{
  "model": "image classifier",
  "channel_attention": "se",
  "avg_pool_shortcut": true,
  "muon_scale": "match_rms_adamw",
  "momentum": 0.98,
  "nesterov": true,
  "adamw_weight_decay_other_params": 0
}
Rows from block 10 of a small image classifier, named by matrix and row number. Rows with one number belong to one channel. Each number is 500 + 50 x the weight over its row's rms, rounded and kept within 0 to 999. All counts start at 0. Numbers have three digits each.
After each channel's rows are labels from the 100 images, of 14976, where the channel reaches its highest value: "strongest on" is what is common among them. Only what is clearly more common there than usual is listed. The data: crops of objects in photos (Visual Genome).
# convs0: first 3x3 conv (model.blocks.10.convs.0.weight, 256x256x3x3, standardized in use, each kernel summed), inputs 0-127
# convs1: second 3x3 conv (model.blocks.10.convs.1.weight, 256x256x3x3, standardized in use, transposed, each kernel summed), outputs 0-127

convs0.241:558522492517493521459563548490601513481584450456501441468551519469427533538616532504529493509652525445577485522493492483522419508522514429455426479437484424454539499470433465436433500436471515396595469469535497458430519507487505455485474564577490502456447428528652497470446558536468518540499482432529528486394520509511393463511486450514582448493494587581520526510428538469455492532548
convs1.241:578585547647559519512517586546557546542434433492501569521460525414478608472493472503572499532517507531495489497557552442464519465423517434461483497482448477521500440477583461473455571533458437426548486551486491425511481474459489531528465594521402497368538478486443576529522510524503447505482445421520538517449602518496429527458536581472513543576476595418512579507488477510625473539535
strongest on: object: shirt

convs0.228:560506450543449347620452572598462466604455397504520541484502553508418459490481396455444472510645463490447456530471485539435515546535546595599448403450473455523532547483535552524495484450439465623477530420513516512473541489562552434466448462494510546504471471413567500515433554403559530572474555515480496503508437516497582510519538509413490473440564592478518467478480533493619431431544
convs1.228:476505505436562509563554509622489607536566545544450427507553551484533488465571477464421559525506561417515417492523518538573555526558489458465498470505478499456484481492466508464462497505467455520511447532430486539447441462440518524528530558590444570489481585562572584508561504534594517511522481504472536518463446500393480413391543571581617467504506550543586477452493429477454537470427
strongest on: object: man

convs0.254:424509485557522414491504557622424497553525544487558500557497449456524515414548508411461592572594531463567389387522469476539577497518475457555375494454500438507462501448500490502529505527434472665523499509552505493469550510479528459467482519485452473524498564521525494368522476583550574511416532422532392552470482466524513478503554471584468455570515542551581470517525485505497489417409
convs1.254:482533479376529535464489483493461467441511433494527459440433486492538543529489509500597500556473518503468456481516535452524540512478403548442602440553502563462471463469431536490477481538525501452481446458514571557597491547531590490520451521465501461433427559478666506541510538598569478455503596490412524560391534530512517523547474517597491443429491482488515517477612460551457471559599
strongest on: object: hair

convs0.45:502510486493441556558444505550549505615579535473597606445544471525479555482547533479500484442446508497460485568562485542497548386546522441549407468522491432517475473448443457494463496431532498444494436618487442463556495412462535497553560424640607576473433486497535504543464488448487456464501561427486411593463523564485489476508506428427435503438505539481489476501436502542583473543415
convs1.45:512512379459485526515539420575478414506510447538450486498458493562510384546546521495400504551575494428497507489459527526527458379518526462529465537494465488400518482526480442504483510529547457531523437488442521477414446489489443640484430473554517467476572535520493503520510503467515591563543473507535439529514486493487438474519519549527530441567516397488452465456629501549468499506548
strongest on: object: man

convs0.173:416503404416479525515491512374506481535539425522514497464417449437508510518486463535532552556610465508558463541517367484492489555598515522523462645508520443496551709514637466473466537511481545529522464436550453558400528484476486564535489427487474488494492428503426502478442508535417452500531555465547414441498500451500469496525531462522529502504541454395483464513584457520526428444393
convs1.173:478612445548609385432584546538500559529430436493499533493535612561476545493538399495559477513483529469561524448491551451481531480494545438449516497490516502479409562512548490450502499454533459471535459563485499420544529472416523558564445445524560547548497494574531477513543535539461505406436450531504494565523470554455444412569558532497549513535506475549522469451488434365435480458568
strongest on: object: shirt

convs0.93:476482480454490474570484443514533519542524460567582510520450480502484414515546527364530532510582510456453481510492517556473530434557481435514478470514490497461501461483527413571545459565430622476528427463514454540504430371427535423426484439446544494463539534436562439435482522533522518472520557495537522474512455493557503507517456470435498504583518488462615561478520544602570455450449
convs1.93:564497552569600577479541454592451500562556549509465503498553427509588585482592545446500512532505476512507565450556508469526534532534516524474573493577529545510549587512602507461445568517529387498448524527507467533497469461502559521535469521523432558567475470574465552550538544485519514491493484541554472551564553604530425477544521473537466510443487634515610479546544482446494492503635
strongest on: object: shirt

convs0.160:500494475492461432434536480519491505429560450585403412517581493530464453393522523475500507544479452489543487458426444550548478515467475472427496520578511522427560534469512448517491515515520558555523442501450529561473502425493475542486469619525523508477502470598507511505497564546555465503468475534456347491503479550480448412418508451576504537526504505482637501482523524472518466440547
convs1.160:574541540562661424475433462561580477434431402441447459492509418492531503518516485539467459495411432574493453563526583464491482567544497490590464458500544470488451580555495511474482480594425539419479470444568410521421494466506578512517419497546493501553422555470503626476522487495487549475495468449497517458543619420539534510470557483646547555403521508495468510550554492585546525524493
strongest on: object: shirt

convs0.55:500426509453550503445374547520509447534449472391541523497511586513527417602468414545526489464391502545543481500481503522417523455428516509518566474521540528491486505482463437468492501423490482435450514499448502485509512535530467557497542498557533438476475494519499566480476532524490497516472509469538472439425479595532448441488487563540562482484399515509596395502452479460464489635484
convs1.55:459500490566543535534481515493530484496511505461549488432555470461571460492481481526499394501426464571359451484604525498602482460482344488503494464522603445415450449464445470429482476530497531462502551524613461481504447596501504431483476527497479492432517488536550532490453456480529396405495484496481646501501479603501643481442492539538488476498508443528502512468586465418529609544485
strongest on: object: tree

convs0.203:470423498505502504523536523614534480451525576447534539489550480458491500474445506541480519498454555509451524490539554480499491431547429449508514577520474675520500440469444469524437565510436602531484426576492523411532478466460469434508526448519507486513566474466605510575539497464529484479466635437566511467497518477471506473580473503561506372541489536477500511486433532498502520392419
convs1.203:472504547537576515435565468539502520401524535543505571457523445503449457563489555565523528497501443420488529467420435473488459477522496494443472540497539552531503524535446487480541513570500474568509488526438439563410550555571457367539488435553469554529515524546572484432497461524569510606584533501508556447460502582451603471477567491561401455531606433493468563534467476534572442567470
strongest on: object: hair

convs0.94:516590466513421491560498547454449452487540521440568477458534520509480533439479410468497446458549526571580483560463483516365580619491423474498548445488513596470485465553430601468409447525488491420500577432488514460454472500512464562423576434536427578416561452431448414506501459497480462487483484510554446494561538592528492506484472610440599495433531516459432521551490523474584518442551
convs1.94:545390532461469510533548582529561466532540463422527520526499545444432515547529503557520402543515588528541500495480497478503543533604604489494492517507476530498435527430628456542463658491552488517484472464382471568520520467514542469502497515486628483633489557559485387564474504538516559440507444482519525487518430444484494438515504496460414547488477483481455478542455581495490547496652
strongest on: object: shirt

convs0.20:431402504503504525513493546528536536516492466418465553441461488450523485514590519492457445365467518523574600577483524515483450505525528473363493496603476429534538557575532542547523462484492465535524490568439500523492549492467445534573431466489500496417539446529525449546512470537466542528499542516575420564468505548461467590517453592431461456482534539453526451522464503449514513446453
convs1.20:556485505508512393456446513511501469477444563472469448556480508509473415482432548506424492446507525572467472459410455497446491505548417500562436505519575438508452526444499494519438520484521554536590502458433559424508544538420439502487567452531522578606613575468467525470546499468454515441493457453531543631489495530591579449457509540484474483458491502492456381567526531486421441511453
strongest on: object: zebra

convs0.192:437475513517510438610526490521504518451536419476427500440582497459456495499571411506519527400501495410543515485512463555448495496465465524485451562460531552496558539532550615519537498572441507559410412674490507494518505491704472508516518453478558550507423506586452450491488581544529464579454463427474494507471501505508500544583504430523473406539542579477534480547555458479463469480573
convs1.192:455462509460483456525540456558491406564569562553415538477558390571386453468539432452571459571439470465530478516533397466592522423481459569593523489525463518432493437525543539522463491545550480421518470519457541491407492374502585520586511476504514441459521527524490505422511474468551485514548551493580450474574457496441550568453503526445569439590476458526534532508513408539527568565518
strongest on: object: man

convs0.213:473419459529558496568437560496555514508522459496390513408480563467509515482491561492474493549502554457499581576502373526380485647468436492522457500546565531479479486506515497562498566464539480455511466512534491541439539415494467525479484477476496471544430427594527524527554525496491529461453540456521582567492542560451491508483538522520505403494539512479373508530556455536511452494506
convs1.213:460499517473523548544506414597491582515501530504517619548568492469532407454507393544448594525550552421526442485547484564485422508511539394557483524492467448485416504495439524476494450479518499554482530620459470459447474434510476483517552470562493517519459472591541449521514499493580563559529434480523472482524435424565482415488531508438570539507470493575486550480466502602449551456430
strongest on: object: man

convs0.189:499502548520521522549562439552531506490499531493603549467509488455556558571648511474543482412600486516572374476471544467471518607511589444428480513381543558416485563495526371409501471446485548493555443441438518464437507469507463389522530540612586491452471534465584467504559553526502512469532462487461537477583601524476535431496498521481455510530476486539579565471424489474591502491512
convs1.189:486552488580510534464500489574497649533447452545428483517555534570548599509517534525542666479510495410459502470502479469490481499469496489558528485526419446533515490476555418469457482509452444471447457553519567486465416393451506524511488554547395414497546511486405495474468458535491479455582396455503411562435540600480441541450401539544516433559564650503468527506490429479483483505623
strongest on: object: shirt

convs0.48:457494451483559433560458465507476511575471443537460398510475572498563527585520434514499514427522463406434462542587476459419446458538571540609475510563447491564628504379484518494515432517424535402451640528414453465492457534545397567450504486503446491477507493489437420460477551429449548521569478480439534588472527434411492518407548489583455566532490544534411552513565510564510484577564
convs1.48:510484528471506474469489526546481523569516516493506512466472504455391430545434449419533476530471491598560507551503422537486484436450425465483489506491404511520516379531471506400500501453542518523493516559533473490446482497425536613422475554506525547472523453429578432476553487469430451423515522504594544600552500565578399502527547480407552456475424488439554529528510573495432579522448
strongest on: object: sign

convs0.107:353534594531464480574573568503536549525520539541586542589436506415542417529458528503533530490364495458433423514597465460496426586521428421439476526485465530440442536457501459460535502465544485562526511496514470533505494465486504478463545577555611467497514514551535477423472511523474488475459529513540471536478495509537477479538501566460566484509450541433526515476592569465673423471443
convs1.107:525596503534546443414516503674459492509554517513519502500527590559530514463486507528483590467416568507499510499450515448492397434510622464511419438513467528445464549462536438449539477518565519600487577510484494531416577528579517466554464489436476475568496497522595500510430543494511483530463443504438537607540540531541496509483505519554387450581529541513485454549525448463417503513525
strongest on: object: hair