python train.py --model="image classifier" --num_classes=300 --weight_standardization=true --batch_size=128 --lr_schedule="step"
Rows from block 3 of a small image classifier, named by matrix and row number. Rows with one number belong to one channel. Each number is 500 + 50 x the weight over its row's rms, rounded and kept within 0 to 999. All counts start at 0. Numbers have three digits each. After the name is the row's rms in percent of the matrix's.
Before each channel's rows are labels from the 100 images, of 14976, where the channel reaches its highest value: "peak at" is the part of the image that holds the peak. Only what is clearly more common there than usual is listed. The data: crops of objects in photos (Visual Genome).
# convs0: first 3x3 conv, stride 2 (model.blocks.3.convs.0.weight, 128x64x3x3, standardized in use, each kernel summed), inputs 0-63
# convs1: second 3x3 conv (model.blocks.3.convs.1.weight, 128x128x3x3, standardized in use, transposed, each kernel summed), outputs 0-127

peak at: top right; bottom left
convs0.79 120:522438447439478572522508507518492525485519340435425466569494492497542414493455519532414556512467438473460500543397548475551536442515538514499445538484605561516548538535530559528476617513484505
convs1.79 098:433488450438430530502489452516448521526456445570492544549503532439551541499629433499489533472449567562469529477549482542465504535503430499407563453545585515551456529539500513569552544437553505461510494477548498470556561467460501487492559506525352535523495450605500518464542566496480452531501454537537489601559463606462591575504653472552572508485477482427503507537481423582417487548521

peak at: bottom left
convs0.4 097:587522442484434573545506506495504529455505555523503478413440487556472474593455422528596515529536449488544431504524509442523525525452509456419494518501510502548582590510598449397449495449398546
convs1.4 072:524460514496532459483447477541529444410509502515462510560397532531488460494479460423475432412516533534505517488392459513494626416637551512537474444488512528513502547533518510548461489469523495383562536571519488587515464566501418563450429506497561466563479550435496472552512517541615561566575504591541588475571460570480552472428422453535478511476575511509449437420497536444516468462496

peak at: bottom right
convs0.112 089:481461525496505483407463531464501525564433538515431456538510498435627417482525530536481542500438491515456437530488399496569566599543495376526461463469511581603494543495442517526559527452535496
convs1.112 091:490527531458508526509474495530446551428513512583483472450587531503479489510523512400443410513458506515516597440491497457425505500389457631519456486462606485473453499561516560536554538516477595492460476474451408484480456539465534465513544547566554502381537462527520489600479533558488541485486470532443479514558628487515541549630618556511502534526409417518580469502532431532501467507492

peak at: bottom right
convs0.70 163:530502476465535531514455560634502486543530416476467555503498544458513528558506431484481545477517487424444498530521545439484666548514519527457446448564480406449480544456484432475487461417591558
convs1.70 141:493456350519538476481528519528463537604457553517457509407511504480476484512447558500539484457589528427465529512496436502450600548478493458463501490508553564495568529432534472569558516446486525433395435520520471567537436551462514541483535458447443535585521486546432571518485472543437448503573466563542473518490558489529455513531559607386491429427648443434533506417465544469535521479502

peak at: bottom left
convs0.3 118:420537465457575460424502543583552514524432447544434483483565514534598517487504501513462525460456509584559607506551514456528546459560507463498433474513543518492460523445373443406571544471479451
convs1.3 100:495445436469462455457485435434479466481445516555515562483493525541459436515501478343471476573559494457593527517491512518531422487472631515465497413419507479467455495522501476617521525473521523483454510515637410458495492522441477491502541413513454483522553471461561570489436496532555437544550499502451436393468490448499587524516504560441554506533462560648603485452466532481484437509524

peak at: bottom right; bottom left
convs0.127 093:573443595470466490522465540492485469539440483530421617516450442511454496579516503498494441511410517460476566425500521499515550530695482493507468506441464535519481505509507604449487438458530506
convs1.127 084:451504440521504583503438503540504442355449541514506438489478425420498458476450555493453456489496526431511516499490516431553467510520488431439516524469469463481546469577557496481497451497481472622583491551526506418400492515456569416518480529499505403478542507515467579491493438536498526544435626615512479469454537549538449499456376391405544573511525429535521487480467526565533526590487

peak at: bottom right
convs0.14 086:420412460619550449467553505551531505539427486518441550462524469466526498460461553463575432522481439547555476531500575447616482436520535456491438550482519515436391480522497563483529572570472502
convs1.14 086:506523471477456506532533445457562492416547554562494505489598502519550554476566447552509417547408559564498459520606515448510474429549478531391477531455619526487490510402524488539510561512489512512538585445442434509405522531572487495503547594480515479537588457533496525537532492594494448583468468509432471492467557502530528481598577520576421577582421545483467566456457549521450429530484

peak at: top right
convs0.20 069:549457517518559564542485423583582499634443507397453494454432528510552376466505540543506565447464513468438514545563491514525458475505432494496441515443576530434473514476499567461566533460466518
convs1.20 076:437537483505484495495524532488518545474518538534570383470523523520472515498532542509499445454456502491506550559506514429620520546495484523515538562576450564514573494434477538547494494471506560564524534482527472520517495543599603544393630504596462534482474444652413507485523447507520522431490471443466507548601503438553450502449573505445454565566449537407439546585566504544590547526481

peak at: bottom right
convs0.122 079:477510485476472506494505499492473489553436484474460530474439470481417515518551516469465486496516572396474524561454526455514641574590512517403478454472456522439542515516500618472472535518670474
convs1.122 115:519490466527519513508484480582521470504510544454495518417463422543589475493399572520542546521455457410487487522444519402531449567437489387443560548484500488500572525385509517499460452452458503488516430499527403471553443468508614464443509551440530550494453484460495475568504587530540462443501449626534473515479584415550499565395578500461476577494503455441452493555501499509462547556393

peak at: bottom right
convs0.22 077:452537417558484538496472458437534470475452538447452429485544553622538499497455491538533532463434455529480484497527499403462480421449545514431571543507554655575561551457446516536533459517474536
convs1.22 096:568519513449525475491458423514458467561461517429569377588664474474481528578487471435523453562567505503505506566553483373473515478561501514497483546513442540415531379458455448461594494540498442370525534476468529486517540544467480485551415441622466515497458492480470485498468513499583468491497537477485496609529534457584437503484492538512500489450414471559447506471507472430496571495509

peak at: bottom right
convs0.93 079:474508594564512475479478464473517560562477456435556585493536520601529488534570567444505467605440415466451559460432496444543438454411492425524509529484558487501453459503422530549544478426534555
convs1.93 087:502566527555543568514484533434508503599495464549593543548496527456487514524463550521482529582521486489497520457507581491543380517546495483523469473405496493468471552565557510508482484586414452532461462587536485433475582527540510493536525504482489409480477520437532611463470424473443599540509606512416462489408409569559539550567431545478440526465553461549584391458576525517419481498513

peak at: bottom left; bottom right
convs0.60 152:582433485473530507500546512414517523485510419519514484484524528479472504431521558529460518436455739475535487571484440528501394475502537481456513531519483529551495538450474568467440532463529461
convs1.60 167:506543558501493486414545480575492505494526476537401451477455496507425475513425565518520486441646472435492469391461505503477589465477559464509400509509519513461518542508529484387541414437550567509431401525547470580494426537506576483472497348473495548564481447504470510527483487526499512563543476536452476462492515481563499448530546634413464491488587484466575535455540527468498427425506

peak at: bottom right
convs0.36 099:470472510541499517448493493538522478497502397480462423571426528490555621586585541519443496488504508469542459559530478613477466490389427497517471523459476448509616433540565422519511510464469548
convs1.36 072:489545507468471566498446603466530502594693559517518528564489533516413510458582499482477474484508517647521543497438456489555601513606494535544586491502482515580487574487480532547569494499510467547482550489515498465523507536603515522469469493511453460585561528599520514531557523566514466537537536530532453530518400514597549483508571470500580423551568510559495560516540561515503451545536

peak at: bottom right
convs0.72 104:477505547521462542474498472520401516490429510417440557497505577497567477553482555520477480574488518577443419517406543483354515599458496542486467505471575521428501439583477527569541502449538524
convs1.72 107:513502442464485556616530522447469492574507531549584446519537485433501453517516393482494516516450493530410495568476478542497507513430535551486528383448505473474472595470542576573603472522510505499531465417452490508579457515522542450469543526567515509489459515512540528510494453529556607479565506383521516521552592451451516445545559443479442465538496468429652537608460391519504459494442

peak at: top right
convs0.33 082:560490614488450500515510564489456498511498630439415555509530391436498451497460565520414484534512570524509537515480534566500425603538544470517485516460429466384432526474462484499550465529527500
convs1.33 070:495505486478484374499486502455500549405534420567551483451535505505493440496499406544597506544497545538460541534541551571507504489454500549532408491424476492467557609514517590565519501501586553555516486510474428576520505500593478508434494435470552517508474429641465515546512446602511630577543474530488576605459521467482494424494533459555415446510474485541490490602486537472544486464508

peak at: bottom left; bottom right
convs0.115 100:522409530464513449435458553479525460528530496578519506464485578554516363450535547423463493469536558451455461439497532546506551532510416391421490514509565480617550550463561538477519547549494486
convs1.115 087:556511574492553591487525540460472472436582517479457507559480490560493577604521492572471529556567638533453543533441513499406464562526453593553511463583539498571562554552529460543581438567438441490504472533523386506535533502561516490468566539422578387467560519545524530481516481475518438490509554498470491459537545520436512478555559558535578550488572508530543604446518530560475551516462

peak at: bottom left
convs0.35 092:441462458515460545411454511385531521477441513513437503498468452541524535465501547540470536505518444482431488486498444556454489444562547517477415452537641490602585546539501437558495591500579531
convs1.35 096:508546645499457543512454507584488573484532510467413557525505534584519474468520493494467478600526479510506484501580516596506502417458469471541512442467554491506584474477573559501577515527451513542475537487549515452514558542372493544531456571505538554479551503457536473535493577510566450460500547517528463397545461481578577496343574508580565460491568512520493650477492526503464508542564

peak at: bottom left; bottom right
convs0.59 099:549527524530568589436465513452502489478413592492520449475509527464530464417502553524508519576428486479458418532550498531455514415426407539411556496513526585531506583459559498422465529539577454
convs1.59 070:451469604503529548507497512403500599625463504538564468549459552551490508507642431611530524442528553489515465516462486583424558497572436477457564526536558488454455411512467426430498498491493518466538493475454421515529517545476419519506513603479575457477525556499533500424463538575532500565559477469464526463518488443564532529464479558560508466508453494371524522418598546467544523486441

peak at: bottom right
convs0.42 086:451618550575497512424555539454537566489548519426484534567492520506535521464520555536554537532498486522471433447449492506392447528471417359502448547482444457439439517500520557502533566465468577
convs1.42 074:486507587454494461462538494496460472637484564503589460542486459535528493485555549515534523518563546442468483541461419525476539522482472504553557446467501515520482514441391505451553493576503506437448475553445432527502528399562467498471467446609514449426512540502439600415486428473468528551524491457486546488673524474482483463479509549495480559616568495346492508567516587498480528465492

peak at: bottom left
convs0.114 092:426525520480580489531527451417457429474426570472484546504482512457452575529507510571447544509498569411453517475550452448495514530660540484431528436501491496475495514590509510415541493472612491
convs1.114 093:545529529547532520505467558524500510435434543449507551471484470477501469515442564525557495547475490425544411599501495466458318431479527487501594518484512411546484609416445527499573487575580567529496459470471443441543522407454571559539520534488528510444524531520501509480512573539523486439444527540460490539468514472468510528436512519457460487470648450497536383545537581539536488457390

peak at: bottom right
convs0.71 098:478482482450472456520465460544435481504473515462515625504485546588524505567595505479481460371520480425483437448529445467396588497508521561500647516504540507468463524526450581476524484522550482
convs1.71 102:498530466517504455532532499519482525594503530494448492498524489558477477507431376536514517605487542431485445468544525464577469626562571441552441491528506560465568507451498476545666522532471505447476494531463490475400519528463401534558388403419513486459492472544517565492567468517473597492480516429454468430448532457535382547487462385533452446537537493496486497503521536431505446445508

peak at: top right
convs0.91 058:561539571533504537467498606461458478510538565510467503482474493419516464573541459522494447521493482504506535453462421516510373510452411567490474464502524528533510426477503553547448580507380644
convs1.91 103:478477498489542626571513501474433500549600505586546437453479545442501500487482525492498514498423477444532507542498511468511499486402531541589505450522529455535531590513458443549506458583445509614532438509377568516524462539499484551470557494534518470449466586511505448507545438541470557536559570543399509496432495449459483413444486449499466462552539481439472629637573435582534509494487

peak at: bottom left
convs0.15 096:451557459450401530454444468520512413475442525465498491506562510542589481590553555630504488490445461472428534515524458529557458457501515462526545525536500511469438534448380545534617529498450545
convs1.15 094:507485594451501437490455503472540599546550568552482472516511528577503519514592540386451514516550517410522538525601519435455510416439478556519500435442460487504437475583533491551523465548608526526536415590473526546512469493549500465488502496450495373534421457523514589504449504464512557468454544465487602499533537507494502485499518615439409528584358504552521504522494569433516491460493

peak at: top right
convs0.34 077:483531535480489506589470465528533536513419373479447499544475493535483492573543499538587531543529524522451481554446548468493423452389521505555555407417461449492531572444479419608552473537536493
convs1.34 090:522460514398489259473541542586553567513530483467583457517486487485441552459526528554565529517591501514475530479548494469510517519579475535533470480425439475503362533546506468501502465494516556544612474632502531504490491427533437501513538423583547490451483441534486540495523435511553529528434517575540542560536488481554504489463503528489427491469421472538465430462554423468497477469509

peak at: top right
convs0.88 123:577565424492502543568522466492503424486486464437478547429459493494407457480482451561482450499525407472545490531467630536507442524521556591424621491499550483545536451508569546536417484522485467
convs1.88 129:512427461443482380477525459507498452413571449453545537587502512524459553508513413581518623505573396478461505576504498471465497458491405492475487519560432439484457416463504474425535502480525556516576502506551546537441487460556503473575416504502448531518460487547536447469472556555574520488479646555540584534521420470522484514454499417495440459495445491522397400423490477506472559512466

peak at: top right
convs0.87 088:555524555468501438471493549470570486478487485556505416563486468518530372593456507532454472454493548476464411545479456579519435591446490499487546463532539417638599521504486539489441463494475524
convs1.87 063:518463501519532562504546526478456623469543456513436493563419591586469489522510536527524480422467548469525540438411519637478643500564466577572450491518519445439527428550568520449560466556518435526530459500415508592557565536565517539482359497460459417564527556545478480457499508464572505501482553526572491452421495485473552450502456506543535542397531486495503538522456485495479511494551

peak at: bottom left; bottom right
convs0.5 115:571375437516447496502451529575514457518439482504457475533469507536500408590480510558536465446538453542437492479513457414536635517526601478521476503502443494461532507491653474506530473530478521
convs1.5 090:489503402521524587490506471541547479432594508499427454509460497531445472511488569452531524521520489461534561515368524544535511426539546536493468479583517537498435442541542518575515437473627611448522452507480570517557415549531472534482588530512405450561412530461444540564488512456552417545534544530566432534498504475465560493486472546461516401408527488560482463483559612484535520567430

peak at: bottom centre; bottom right
convs0.119 096:539493504430432456506424508548555508474432437426560470561496478507448525578477563585528496532497588419499497460480465419534561607423490499506545409528591520442544528525548514551525423475448466
convs1.119 129:488538431494502482395478423498485472485468436496405484593527487486496580488381506524471512548602489528443466419477528507389496479486491543494455483419449510467390449547573461461573469481517533505597491504476444524477445539472537559509442387523491540500442500434416444487497497475602443586473527532536374531475508482561523533463501534472445475472481483502494415475521373432424489486411

peak at: bottom right
convs0.10 122:426396444413480573459557465479494600510456377470510482534552548459462490512450505546442411420491527525461528495616547564533464456511500571473511458530530547545497461550506495471506580549514570
convs1.10 106:522470528533508623466524642538473510450471506484534548548487493542549468501547410501549499523486526508492546433483521511499468441502543486504502567577506543486550467491349504453479488393532462438483473500519575434428536484515411446499461539474459599501510495553521484463465681415448468463497482468543429482607509515372444407506489438496566468476538512481479494464570603468480497488511

peak at: top left
convs0.50 102:512563487478446472451509583490475529507502475457499446557559428534530374423523548478539499440513463457499506573594492527536431486447510451510466500591523583501439561452424600487464465527622490
convs1.50 086:504455564534485553383483544422472521491530473622475588454583606585542480521543549596459589400506494442486503568473532556529510506464509505511504501457432519536521480448476522484483474475418550460443474496549495512532576500591487486581597518476552482494456459481441418487428543457499477543554445465450463518442550534423565453583553565596537538436375533488520496458491549482534539441530

peak at: top right
convs0.77 098:503420491484521514554532529566572556533522445481368415518490472541531510478512442532340472512455512521503550595428459510569531470476609512480441518488591544528472512529455483485469562447467470
convs1.77 084:538503421469508529544458580489493494515460524500466530478460500479509496530598465471622497496418524585514468486477508454543552509557464535485554478506523494489481528526483501596522530499538461512459650541558557488610538502478567540479543583449396557545587448536486520564517521573476442545561441553448472609520510483508572589492510566569538497573512464525480550497341453536460380546527

peak at: bottom left
convs0.52 112:583538619441496494454442553507479472591536464469494430493451516480531431551489508479487484562510572493469461568456439486478478399368461556520546508505472499489559523499615482454503433520563588
convs1.52 070:476506577445513644530530497520419555598544487591536449582415400509488531445635480540460453455477546446532525470453469460475571506506509486461462527512440459478493551558512484401558529457564454551457472521533521515581513577557526598443465514429547405551488484445480516551553483490553421558510520590492443527427480476512502524476424440528557451513531535434519505473486525465599478524418

peak at: bottom right; bottom left
convs0.73 091:441466614467509493550407421437529512488493416473437466519531549534631470500480480496481499539492450538483424620443517435472505542548498494479441547523635566515517563512523429506503499446486519
convs1.73 095:552488503488508480586479455550484532451437519485560537505441532459476526545542480491524456499430491536488411496548500560538527537557542502531471423566568497552461551508567456592459498546563567508538642528527521475514544496392526461488542590498483552438526497505531648560522485509506454503550502561527451488556538459546625531474623597627534478516525545512583553426547465535479437477571

peak at: bottom left
convs0.23 082:503384605519587464560523519429521587526475579416415582422463557547463491517498539509555420537451546565511552474456565479519531462481491469497460525519513528496495532419449469428465503490413537
convs1.23 082:514552516487455590551501532483532513517532544493598492588506485539494526510463489514464508524463603552499564459492503498528471500638481621495511496436504549542430465542545515573542480504515427508521538569529488521562564512560464574426581627519539462533541561479516570450533486520591516571574523481475443512494417597558585519543439550623433468453498577570530516500577459549482423513541

peak at: top left; bottom left
convs0.80 076:547650515460553511600566518521538510526490470456408530594437574474508543532505570479480408510511486525520505476493530493461512563486513460410445551463411517499520486512449425534441501395421507
convs1.80 078:467483400506579527479490513454517517536502527488570531527502486438462513524537581521583517431472539519513584516425426468449524487653494522471525411456565502521460562492543517484542469529499450528534504573481470610516465500521559523415559623594569433537588508534577607453585466448524510628562500574522532512539457501523545423488507492617471515425485530511508482514551524570528473521490

peak at: bottom right; top right
convs0.89 089:571530368500554496455489577476529445513539613419419487508474499508629550455415535575552500479538500519440448457496499488492545456392526507513410504477552489575566500500451504518481511530500457
convs1.89 080:545535528576512548418498470447554477649516514535394523520564559583525576545589499464518531500470570594529567491450493513481556545459512576483513406443509436546482518492444453599590526537484478464494588525469532521486457547484435519452479585431496425505571545524558526572438510478447482542532457498478551514488500458502505474525429514608546540559537524412547485523617566513532501498600

peak at: bottom left
convs0.111 099:532505660496435573471450528539495484549451435480489458472442467537613408558486539571517534584492493508548493451454457588553524510494455481495470468427473427526544480531544427560425523455471500
convs1.111 087:492589439514495478371510534541487513567568436536564481537518417438511474485610474547541491481510537540528506436434516530497512477554550468497478464520538535527524474498566505519542540467546506688497521531461473508514500519541412601464508510514471401524475492577446474625520451526625448503470414524539500565402480510471574476495529481507570476467502505548450565595465530564519590447569

peak at: bottom right
convs0.107 091:468477551470422518418527528505567554509533639595473417460447497508559430514450538499585554468550534533578470508452492452442493583453421559445494448421542453468531544517459505494447461513507555
convs1.107 076:544523443588525604413527495457554507531558457530500534523467528580535491553455463508570505390499607563481570531538507587504558497481559518646506422431463537533559642477503497480525479504456600507537589570571496531510549451557423536473513479447531447515484609463566459481499466520514506541458477530430554572473579557497520420491530489540538502458580482471445473518536436450474484466473

peak at: bottom left
convs0.26 110:509520575531542562526552491441448501510441469456487436513485565484496466485500605421469527513556646495507474418460454577530365511438543436521496487473492540569489584450432553470503540532462470
convs1.26 106:546598595465552482339435387537540516561467467476461427510514529511528595538424557485493494412635513458458534487520489505403475459507534476468376481453578515486479531532588545471585507457533511459521525461487457541462481537523535576413459470475499529549556513492450625519514480487519449491504443404491477565477519456547469481540547581437482532494439439474496450482534440500511472483428